Weights of a small self-supervised image encoder: 4.54M parameters, trained on microscope photos of single blood and bone marrow cells.
Rows from block 4 of a small self-supervised image encoder, named by matrix and row number. Rows with one number belong to one neuron. Each number is 500 + 25 x the weight over its row's rms, rounded and kept within 0 to 999. All counts start at 0. Numbers have three digits each.
After each neuron's rows are labels from the 100 images, of 14976, where the neuron reaches its largest size: "responds to" is what is common among them; "patch colour" is the nearest of a few named colours to the mean colour under the peak. Only what is clearly more common there than usual is listed. The data: microscope photos of single blood and bone marrow cells. In brackets: how many of the 100, against the usual share in percent.
# u: gMLP up (value half) (model.blocks.4.mixer.u.weight, 384x192), inputs 128-191
# v: gMLP up (gate half) (model.blocks.4.mixer.v.weight, 384x192), inputs 128-191
# out: gMLP down (model.blocks.4.mixer.out.weight, 192x384, transposed), outputs 128-191

u.175:479479504466528483518493520461486484510480495492485493503494512507520494462500471495500470530509482494472512489559487487591506504506513480507455493481462484478494465472520468491483502497493521
v.175:513532492502482502503465529490500520499516500486541482543511514495497486545504510522480495459508517524534548489496534485482502504528461511491496515519508552515518484506471509460491466512436520
out.175:550490534527497517530518471534424528481491502509499505496493518509410518519472514503480528494502532499495465496486475517509493487491518494457490461498523492508524492502425475493489496491533502
responds to: cell type: artefact (29 vs 9.8)
patch colour: white (63 vs 24.2)

u.351:499552503512494497494499520501534456502493507523528549508534526555475524530533484535510517510435530487533482515539491520578515529488507502455485519514512532521478470484547483515527479481510482
v.351:521506539516469513522486461486495500476465514510496501550502528489453517479496519507504433526508476470497487532493493506501503484506529487496517506508515468555491540517507473470500479502502508
out.351:517500525507495516476500509527487474498557483520502540524478532512461517480454522546485492499463518504510513527577517529532505447457518493491460511503507531516481500516477496504473484521522501
responds to: smear: peripheral blood (61 vs 16.2)
patch colour: white (99 vs 24.2)

u.253:536451539489470501517498511560477494486505483517498494503516529511489523487488522513464536508516512478520503465515503494519485512532476485457493452483495461498536485548498524506466529504524512
v.253:512464530467484485487520496540459542507486508537458491499467526485493503463486505517496477500510517489490501469491467490514481455502509468536512486488494465475524494528528522474479512533485472
out.253:520487533510504511513499462546497507455513536512510493501492514475469501472476521502534490500471553487521494512478510487495523501488507513504498473506529482421483506506532508499514469494517514
responds to: cell type: segmented neutrophil (49 vs 20)
patch colour: purple (72 vs 19.2)

u.249:527496519457476487542505519509481474482508483480493490505538505534487525454534511488480519487487492470510497490553508503532478516497494498453457487489516509521467470535496516511466509495516516
v.249:509514529492497495515493490515482551470503539538511506524497535507436498469473519511520488539483523474501511513506485504515506454499497512465495492507512487507490522546480491502506519520514517
out.249:458505519496531481516496496520489531497495560503481487473485520458514476500534489499544511506505556520517478459473506465520534496490486537489511514494527487456498487453531500513481478508531499
responds to: cell type: lymphocyte (56 vs 15.3)
patch colour: pink (44 vs 22)

u.323:515507567499527490474534489525468528501508512550472498509491542503505503468494504511508543505507485467539477473525489479542498467524516471509508493499535494516504503538510487491486528534531464
v.323:524455523496515515520537494531478537484516512527485508483504491520483478464517514488511487491490499526509503515486437539501509477524480508497498480502475453510480515534536530503465519535529499
out.323:527496550506557502513514460543506531491465480558482496475508486498497498509456501452482518482482532533556496505493493500500530529497437481476522511506492487485509501530496516514492500490538458
responds to: smear: peripheral blood (47 vs 16.2)
patch colour: purple (46 vs 19.2)

u.231:465505499469505488487521474477468533494454488522504486502455487471464469520461474486522456566521504460459477498505477510505495489459531505528508501519499500500485523467485479487509493495470521
v.231:510486528533495518527493495545489540488483539502497539515486498544457481483527492514513498512470526508484511521521496521555504505498493517461468469519505497496488513536490468507505503514503527
out.231:461494465517500493479465526438530500488486495490480474517481495501528461531518479498468524516516474532466551485493482497496466467487517489538500500512479489576506532489481466472506501510454510
responds to: cell type: erythroblast (44 vs 14.3)
patch colour: purple (46 vs 19.2)

u.283:478512486498476509522446538493495484535516473483516489512496485489513499478551483551452525471532500540525562495517489478511499526504484505510495453482497496474518436485474481480492500509494523
v.283:514494517437490504480481478519452476483466553491510546486455490515495523496488546517520484478480491491479487495465485486474482507457472495488489512480489525471537519509513528529507495504532476
out.283:536484502489518503511525544493467549489497504473492505509508471526468462517536495505442505479551503505457542501479466529516465502498463506522485465494452458510522495481470493497546502474472508
responds to: cell type: blast (33 vs 6.1)
patch colour: white (50 vs 24.2)

u.56:520471516496443476539493499531471472477495456508487495501538540527521545508487503508493509482520472480510485479525518472513450494532491518455481458493522480534513502534507499475464544462515505
v.56:521495522506458526538502484547472474489491554490516553500508506489445528462499523508494504499469538490496502512488515535499519519496465498449490490517521512494525505541503481516461515499527489
out.56:511504513510494524481431496522490499486522519451529543530502481502472553523482534549518518506494555508504521484460485506499497560487474489497465508490494505489540499529479470502484482514495492
responds to: cell type: erythroblast (36 vs 14.3)
patch colour: purple (51 vs 19.2)

u.76:513524503492447490453488480484517467495509495524532494509513496477485514531486510531505479494493500436492498517485529505512479491503523507498518548484538525506453527452535496473514470475498523
v.76:517483517530556503514546444567520483480508504498477543460464495494487493492502492465515484486437548508480505507458482514489505506497503513496526505515503464450491516504549486522483495537552466
out.76:521475538518498497495496497538523481499485514504474516515498472476495511501454516516515511515479516483449489509486518485446526507491461496505529505484535484490476568483544504470423499514522463
responds to: cell type: blast (32 vs 6.1)
patch colour: blue (50 vs 10.4)

u.1:511491472494459509480502508508488479490468548520568546493507493464435527501491511519520500478492466478485500496478510526499501531456497499445461501518502538493522494506497511512482489496487530
v.1:543467514481445515494514476512474512467476553508563528508504514516449531499498534501505461510503511472472526499484514505491503482462520535458499478508501521484501533498493488505484489503500540
out.1:496498479473477514508480494510472501506502492474517506500490510496497535507523519526483483514520521504512568503494497499550472518495529541498472502552465492510532473494526520495505531511519494
responds to: cell type: promyelocyte (31 vs 6.4)
patch colour: black (81 vs 1.6)

u.2:495526542510484543492464503483483503506527533498495492526517523507484488482515504530480496536491478484506534493547514476569529486533489490489488491533485515521521483551482494498488542532491497
v.2:505506521552490501519481466507524516466466535487517523545487534499459501510485519509504454531489520498511530496501515484498495477508521490492512536522522502531478523523479446499473486500497527
out.2:522502530499494484433502495468540460468491509521485488517459486489482509479457554528551527448475524498506540465479512461495483465447498510483492528496464495475483520494545506487486482526480515
responds to: cell type: promyelocyte (25 vs 6.4)
patch colour: pink (44 vs 22)

u.99:488476495471533479524535501526472514525462490512497521502468500483459481480511457493480471567514482457484480484523479514550509511503516490497490472500491482499524448520491490492504531534495511
v.99:541456512481497505508505494523430500448498505502487518490492490526477485448496525498498488481532450477478481491480467499493465493518475503470485470478485486494508495524516493473468495514536491
out.99:517489460467504524490507482480492477472504532490466466515519466515475526488468550466480513444488427496522507529457501522444520489452474502508500440509486498510517489495496516523502491496477532
responds to: smear: peripheral blood (51 vs 16.2)
patch colour: pink (55 vs 22)

u.376:486541501509481504486428503499511472508512492497507499551499537464529538529513493544506496517494508499491479499539492456530469476501546496526486523524512550544503477455480476523488500487511495
v.376:535489507507465503495500479510481474465471560513543555496481489491448541520483534510531484468483513468463517525481514535486457494472493513467491478538519529506503521492507524518513458493468525
out.376:466504515558489514493488458514526455493511479506489456506465509473482479473410529501544505489464537506542500528503522488496482453453515477513503508508522497580461516499478475499460503494489468
responds to: cell type: artefact (40 vs 9.8)
patch colour: white (82 vs 24.2)

u.33:505492496534512493528460558475503478517480467453505495493497495512526479497546466536493500509510472501481538482570491472521478518516495494514466528483475504516526445489471456492506512498459485
v.33:507495502444469474512488505512449521500457500496530494479512505485484509455494514510476490500530476458476551474506495479527469502479468480479500469528498488515528490531509536462474501486457562
out.33:538505538513501506474493478501462524487492523492526547487464514496396508498498531507478490539513494488505504479465461513494470511476497498452469502489494514515552512483448493522514479510503496
responds to: smear: peripheral blood (100 vs 16.2); cell type: myeloblast (25 vs 1.9)
patch colour: white (96 vs 24.2)

u.154:497548516487523517519496486467467550509476500473476490509481521486459449535498507473540470525540519485466466489473512506505472507462504521525510499535520530506477481495488474461499508486503524
v.154:484486480449494483491532477494501496477478553469532503487476495482463512519487510459528466500478475509482477489475510548490508530476475529451511482494481489507519513517529511516519499491494498
out.154:514491505482485484495507543486486482519486486460524501503522465491512525489494478513463492464485451451459509539497525487515521561478473509529500488476474524502499496478523520528462487466475513
responds to: cell type: artefact (37 vs 9.8)
patch colour: blue (37 vs 10.4)

u.293:531520508515489517508508511512490519490504547496510556495496492514450502498534510534510510477473514503506483505486508524509483521481440510458460482516522526496529476534477482495495505508505496
v.293:531496509460453517495469470537454494467460562504534514507490497492453544495473528491482477499505509482489541464486488487502494484489512522465520486503491482503538521507494487491499486499529505
out.293:505490541506500499531521522516501508512515491501505484506504529508502499501535498518495483534522498468544512518530511506539489502545539514496491531506504507474505452494548497492478477479530468
responds to: cell type: erythroblast (32 vs 14.3)
patch colour: black (98 vs 1.6)

u.14:500528491503443503486508469490498480481496507517540508502519496471484536533453519495553494473489494457476466499488532531493493503457516504499532504513557534503475544466504498516512473471466554
v.14:492547477479424489466502497474517486501496497551562497513514489467488540514481527499532468459496489466487497501483551511493454484463529506503509502520540532508446503477518515521504482468486556
out.14:501535443488425499493479495471491505501509485516523520510510491484486539534484520512510472469525510464521535491503521478519447485449546513505496512530492513495476513498500525517508501469479593
responds to: cell type: plasma cell (45 vs 3.6)
patch colour: blue (66 vs 10.4)

u.382:482514456495456462486534528463531508533508457514534476501513469487503488514499461468467475485518502487454501512513535506523462517472523526492515481502502507501459481484495532486519472440440567
v.382:473421533501533508511527484541480514482527500539451467487504493511506487473452519459511494496522514497507490493499462491483515479518480488521541460512526463483502514548538517463488525518498488
out.382:476504490487566547516491484527456545495523489533520497504481503509478491527493479503462497520522505534525539521515454531512499518503449503492470497519451459497537477506460527471484507536535471
responds to: cell type: artefact (25 vs 9.8)
patch colour: pink (60 vs 22)

u.345:497490539532536549561523508532488559497506489490450502504506487534503438516493452478510504533496479534495477519503476526504501476548465511510520468543506511496514507565482488463513549522509487
v.345:504519512529531519518496510507492498493530500491447492532530550527508493514507460502501516536482482523502488502550485481525514488577524482529453520516517505523499489495442467504500548539505470
out.345:515495454450454459520522443483469517497495516475493513464471492502439519488490516496498492495479479494524508473495476521505465501473548492467499488556489528517497484500502521478546495495504565
responds to: smear: peripheral blood (38 vs 16.2)
patch colour: purple (91 vs 19.2)

u.16:509541505517548523500460510523494464501496509491475519503478539531513524481494488510536515570450515502515492513555505464507499472516527483477492524509526556573535499498464483505469540528523468
v.16:506445518522518516535537499540488544472479478486456497487498511527497477483482473474506495542507515483485459523506498508507519502501500501494529504490513469507488512548535503462493538520530462
out.16:524539501477491473489501506461498476489504525481492469509482510503444531460506536528481499474494492512500564484526471490495455505464510501474436513505491501525552489485433493524515511509465520
responds to: cell type: artefact (71 vs 9.8)
patch colour: white (82 vs 24.2)

u.182:514520510484486508513504488534467528469453530528478521503450517488411484474511504500507448508495502520475465513496481517500498479477494523494504471529509498504492491551452472479517495514513509
v.182:549465524490483519513514476558459509452485543525502494496513527497480532453479533482502495488498481478487507503495481494486495479517502512475518473515502497492519534532493479490483498532516512
out.182:473490517500532508502478506526512521479508491516479501492473524525505507499494477522453516558501491509566459512528484480540499458555520509505525524508502511488480456517512443516505492527523432
responds to: cell type: erythroblast (37 vs 14.3)
patch colour: blue (42 vs 10.4); black (29 vs 1.6)

u.152:503508511438470480527513524470512490507494488513488494508538509531498515539467477475507492501526462451496465490556537488538475511489494505492475460480565515536458477483500538510474491445490556
v.152:499500521545491541475531488525511493473493523517480505484508527518484490492474514454544476498417499478525452500503526536477521494492511508500512526491517506490461522527494503530506489502522491
out.152:528503502500476540455471503470510487515481459497524511515521502509541518489497530515515526447503469471540541470521561489517519479500483484508482551528487535500496504501539554523493459499460512
responds to: cell type: blast (34 vs 6.1)
patch colour: pink (45 vs 22)

u.120:509514523490522535517473476493465532489502519515493524552520521517459502499516520504481494537494491516525515504527485487601507472511486468486502497519491479525537473531494494478477525537487506
v.120:513499512488477530512494482528488501490480524525493497532492554487459526486476515527498449519508503472501500526487500503500477483518518513489523485489530483517514536542520510468502499487519530
out.120:496512521504499496443515455484541450466508510518500487486462467531487506503450526480538546463441507501486545479500502492502491487435506528490488519523463481483473494518560524487485484523491505
responds to: cell type: promyelocyte (25 vs 6.4)
patch colour: purple (45 vs 19.2)

u.34:545461475507452472502503486501488469476519507472529476483520483512476542435497495512458518497499482476514522512499525480517514517524487502439485493453488508536526519515508513511450503484515528
v.34:539453520510491502505495496549438497500516512540453498493520545487508540483488529537474526467511462515535519472496479477509494463547490494488509459493502472498544500545521529473475527535505463
out.34:472473525497512561513475460507457533486482557528516511486516541449478511493486529516472518469543528490537533497471501496527493495525502519501506482543517482498511502511488540497540490475516502
responds to: smear: peripheral blood (92 vs 16.2); cell type: myeloblast (34 vs 1.9)
patch colour: pink (70 vs 22)

u.290:495496500491517518510496485496473524487489528494482541507535538519472461496487453523516494561461461473469499480509493501515511474511514502488488537544517539525504514521498476461465509501521488
v.290:522510521499459532519513447510470495461465519507480526528494565491476548505507530511526469508519467490486490515477473487517475453501505511507521510491509517531506536531526501467511508512524543
out.290:527491513493486488513543486543526490483505484474522525473509490504490516520498505485528529431494549468489459486496522525456513532494462524484488473514509550471485545470529534533471502444520487
responds to: cell type: erythroblast (33 vs 14.3)
patch colour: blue (35 vs 10.4); black (30 vs 1.6)

u.183:498534539531536542537459527504504472512533487480479509566517531498520495526527505555500540514480518537536487509537485474512499469532500484537477536518536533544513498497482445504498528513525450
v.183:529499516510460509490516477510505469475468548502538554489498505477455544529486521507531469486471507461465503529477530529491478503460513522482485497526517518501484525493529509521523450480490525
out.183:456511529521476505482503465503530480476487475487472466518475505500512438442445519492537494481512513482520474528544536494484513433459531478530522529526530521563451509486522516485480489472493495
responds to: cell type: plasma cell (40 vs 3.6)
patch colour: white (62 vs 24.2)

u.119:480512518510442510510485475503501523510484515514520511525503532482455512519506486502543496534503495470497485494526505501573499501495520515503487503526519521527479497501504476500496512480513537
v.119:522530519526517509513467487553481482504457541479524501531477515491500518502511539522478497518498549514468565516494488473496496502540468484463485509515478484530549490528461524475453523528511471
out.119:526508462460519476494507507485521471488499497505492485505479481525473492480460523475498495459424455516475495494507474503502502473422507498513475499509498509529480488495497510498491500490492516
responds to: cell type: blast (29 vs 6.1)
patch colour: purple (51 vs 19.2)

u.263:470513478492487486468512479437534488460514521509505463501538488500507494460477485500521499523492506531509550520540512472519530462512530513510552579539466511498477507510519540500537513464448505
v.263:540486504503521505472528480509529502461483512481542535482497514502470523498524502492510497513430470519487495516474517558495523530484503524453481496492500492494477506509506490515470481524532513
out.263:484455499482523475524511470505500473496482501487470551471487560521501474453477494470487488539484492483532453489511471468500496487531537483532506476467557522527478498517477463508512494479531477
responds to: cell type: segmented neutrophil (42 vs 20)
patch colour: purple (56 vs 19.2)

u.140:482540488540495510503465514524486516535481503477487533544510547513468485507527482544485504529488519489499476509529465494556508495495501541491468523519489514510526467503482461506469525506512484
v.140:529506485524520508454510499474518514504519513510527506518535506486485506510512503512508485519454456505509515512461520517486485518533482506466455530477475515547508528506443478516516488497473497
out.140:555489551478509533542516454551433523460474536516529500472488515506446495429471562478526488527521493487494494529478478516493540478505509488469502467522508524473530512486498555491490549501536517
responds to: cell type: artefact (25 vs 9.8)
patch colour: white (88 vs 24.2)

u.336:537496469499476474502513494511524472471500484466529500483528483564504515490499492492480502489511524474497525463505534521496517516511477457420475484476489529524481499520526529548458507485523517
v.336:561474513507449501515503499519520514472518498521515505500546500542493533500488520477481505456499487466521497493491543509499491501528480489461500453488509516537469510533499515522488501487498535
out.336:550499506476451511525513503503482532514500456473502485511519496506496528471497495478438524489522446499474508514506528502517464511529501478483511494477504508554462490522482549504507490485484550
responds to: cell type: erythroblast (34 vs 14.3)
patch colour: purple (58 vs 19.2)

u.35:506494523523498475508509531522516498470486498475476520506532488538482476522482491476520496508500526467464490495529532528505517517515478480440488498506508540522467497538540541531474515470537514
v.35:519461539529532512517505521533515551486534493507473491487516505536492474498510474473468492475496487538521497488494491509504537484545443504482518483518465467487492503569509530478470550521502463
out.35:499483556473556515510486467536468539487507512511480474482481503492533504494466496492455515496530477510533491481498465518512516487576486486517544488496508412486532499521518493495508487519523428
responds to: cell type: artefact (51 vs 9.8)
patch colour: purple (62 vs 19.2)

u.201:496506531551538524525466528536506504514507501478453524556479523517515499520539499527515536513482471536541495508547466469537488456524495471526465524491516522538539485506459434489501512553533443
v.201:537506514493455500500522480511508462476480554525517532502513514489473553514479550487536465455442528470483468524474535552486483506454522514485482481508530518493465526499518505556494458496501541
out.201:506521540514501501499515474520499507457510512474436530516489502513490456468475516495562520537534526483503494530537540533485529458500525474512530528553522496541475524506547538471485457458489504
responds to: cell type: plasma cell (31 vs 3.6)
patch colour: white (66 vs 24.2)

u.158:528500519495510487533514524539467549482486521514466525487512539511478498475516477482468506548512528491497453494532476502540499497512466491487503493493504482489525485566489478534482549498514491
v.158:529463553504544509542511464588512491459529527500497520492463539510498508509497516516510505509445522516501497510498472527492493476521487481483493490508519458505536510535493480500491517547536488
out.158:491490526504521543474449428504497512489498498526490529476463526459483479557444536481539571494465524502514506493494474485522493492504504490480537485522494468488521489532518511458501489529522487
responds to: cell type: segmented neutrophil (41 vs 20)
patch colour: purple (83 vs 19.2)

u.135:490520489496520502502533487460525518477483504458527500486527468552480470526522491478539483505524493485453506491496538562494506541470472514458467507518516567501460524504497485545475496465527530
v.135:520513496523473495540516500493493527460485498475511494495530486548463474526501507486526480465516521470474480484492538556490517532503468502453498475523497545509482511530503495537486531467497553
out.135:517518492477505480551501519507483541497489501492488499486547477499487475515499490450509493503543469475463469498515534495512520533500480480492471492522507555512472496510508544509465492473499571
responds to: cell type: erythroblast (58 vs 14.3)
patch colour: blue (50 vs 10.4)

u.0:493462478489521485505525496502482519501486472510459466496489489485505463471451452468498471567547486477453448468519487507507498501500529455514492501481497485520490497497478480486479511492478515
v.0:518480527494492502520465489501463532499487493500547498494485511510497489469503486536467488490537522481497598509487505488516480474529496515506458485513473488470502487509505548469484479502469542
out.0:519500532520537493507509450546465537498487501512504523467461559537446508487482490508540493588527549489549480486521437538506508491504544469458533500517529456500535501492502514498489491522573488
responds to: smear: peripheral blood (89 vs 16.2)
patch colour: pink (91 vs 22)

u.228:481509527549509524517455513529487492502507510463457527559498518514510521532524493527522511528487490542517482517559483483554469469538501483503494503525513521565537478494482451500485532512512471
v.228:527498517497469507479518462498513463462473554510541545496498494479433543509481533499542462483455497470463498514476539540484501515472520538470485514510518514495486525479522498534521448481493536
out.228:458534506535469499482473494488538489499506457476478487515489507474516441441462485495526522484508517524511495541541534493500498460466528508541522513521526500561454489482505509488478479459473493
responds to: cell type: plasma cell (28 vs 3.6); cell type: artefact (28 vs 9.8)
patch colour: white (73 vs 24.2)

u.245:514530510490490506501515444507488508488482536505531520524502501477421509505490499508522480521510535501482513476485479520551484499484515511498518493524502508516500520508504505512493467492488536
v.245:523525515526496528488490482521515510505495531489557520567494539498482536491481539498525490475497515497520548528484509517483510483546475496471465497545530526493515523506453493481474519524515490
out.245:501545491465494469452506475498551438482518510535497487513460486490468515464437533484522516486393519485504506502525506496512488494451521485469488503497508502501471508487545487502527479504478503
responds to: cell type: lymphocyte (36 vs 15.3)
patch colour: purple (39 vs 19.2); blue (31 vs 10.4)

u.184:531494564482480492512482496480490490470492496497499497501508518508477525500461524518485513492521438476520503485508512487532468497525502463467468469483508477546499479537514539488454510502491515
v.184:525413497509536486459556488554526496464520511549509504480490483512512510468488530469490509500477504492514511535469485528464526494503486530488525471491500484458501514502526557515472475523509486
out.184:557497515496493477490517504522451511499482497511510490480524505482516537458500530544475536451468507485541497464496499523481499506497478499488481487461494475466515490497483521493496457505509489
responds to: cell type: blast (25 vs 6.1)
patch colour: purple (65 vs 19.2)

u.240:481533493509514512497479519496502490497512472503454504522490533493506499473482482464525501555502514466474467516581519477562523498495519495508502547512538558516490514475463472500502499465513495
v.240:500468551519526521499541498535505530484505493504456501477493508529508462480485491473529499520502481493494466495515483497495520490532477517507547493487496463501501505550516524461499549522500462
out.240:516549500496498499507492486492502464537541491505507484520462512491499532484500547543488513469493504486491554516511497482488485491455512498494462516516496494517517471489486515509489499526497483
responds to: cell type: artefact (69 vs 9.8)
patch colour: white (78 vs 24.2)

u.95:529520475478476497495494504499480506495469551482532534506464492472402496476491521489512469488473501487460477514485498515504495513470479523457502494503513518504508504531501469517499473505490515
v.95:563474506512476529478519486504492507473513508540510510497538519502505536467489530499469506467494487481520522498472514499488476484533506526467523467501500503477494530509495533488501462505506507
out.95:490466509513526519519534489497548485495491477483441491540497594518495473466517475471508499497459527503481441520553504506499462456532537519488494486525566510527453469505536515530510526492506490
responds to: cell type: erythroblast (73 vs 14.3)
patch colour: black (97 vs 1.6)

u.31:526493522493470505513464525489478482519499502505489493521505524507477522467484501541458541505510474497537514502558506457616497477511541492504499474471494461507505445493497547476493485494523498
v.31:533502490475490472501534449526511478468500506509503484482515521488503514510475503460518499513453500494505434488467513503459527495493536499480550498491532496530451543497529522518494474466557517
out.31:533497510471456465481502482477484479487510476505511507473528512480514507466495528531495534448476536432538481502483529506489537492472522491503517519469500502488470513502507556497528474496494497
responds to: cell type: blast (32 vs 6.1)
patch colour: pink (49 vs 22)

u.315:537475498511465479476516489503518472495479534514537509519517513501464526507481532492485535512462497474535488507503513498521470497486536523452512486509537528520481497495477522503520488484474524
v.315:511512536512488492498494454511493513455444524513508498535517496480448526507480497503528451548507495482473491504488476491503493502493535510484505508516516510529509542511530494454485496504509511
out.315:495493540529488489515484523530523472486493504489490513481509464528498495501515484483532498525479549495490466554481522480508567529494442487489505511507500508472489523508541506535479497473502478
responds to: cell type: erythroblast (44 vs 14.3)
patch colour: blue (37 vs 10.4); black (33 vs 1.6)

u.309:491489489487529507535512524515477524517532502511458472524495496526475498473512485516478515545490509524534541479545487481594511501537502501483520483523464461488539459550492530485515553512490511
v.309:482503483449458482492492464484465513474484531528501512519478534486456507493443542503533471471510526471496523489480484487507496446512529486502507479484506480466504510518512525486501492517486530
out.309:486471478488487542433496484465554462520496508524518479519472501529487520521508515475552544476480463506506524478513513513525468485486501506482474476495508526479484479488545543529476489455437533
responds to: smear: peripheral blood (37 vs 16.2)
patch colour: pink (61 vs 22)

u.48:499477503518503491502520472487490465455471529480499514512487480549423492505481494488537504532481482499470505526495489521512497535464484490461480523542517516519508491500488469509463506493531523
v.48:511568474484488488493493497454502515512512504470543502514518489505478492509493492510502492473519480481476585496475530493487511526489474552463475539555474518513503506508515524488498491468401546
out.48:456491478465529534533477511481515500494477498483508478542488461498497479494499471484526507538492503498446529502527478516559505531483506499508466515523501504536467444492476472514529519493472541
responds to: cell type: promyelocyte (26 vs 6.4)
patch colour: blue (37 vs 10.4); black (33 vs 1.6)

u.168:522511472506516482481511463505514506473499531495537537472506513469474531540525520511510508512528509489531519488454508525440482535490502505452506505523490520515524522517512534520522492502482494
v.168:532480548520533523501514467538465537471494549509480508519492514520464490493489522492517500498512513504490511482485475490503520474511465474491499479543513506484542517558448490464483511534506481
out.168:530482531479513512524500474537436510491499491504531517503472525516460522491477544565467510529505478508514543506506447507513477500504487492487449491517502514503549488519451518488480507560504497
responds to: cell type: segmented neutrophil (40 vs 20)
patch colour: blue (47 vs 10.4); black (43 vs 1.6)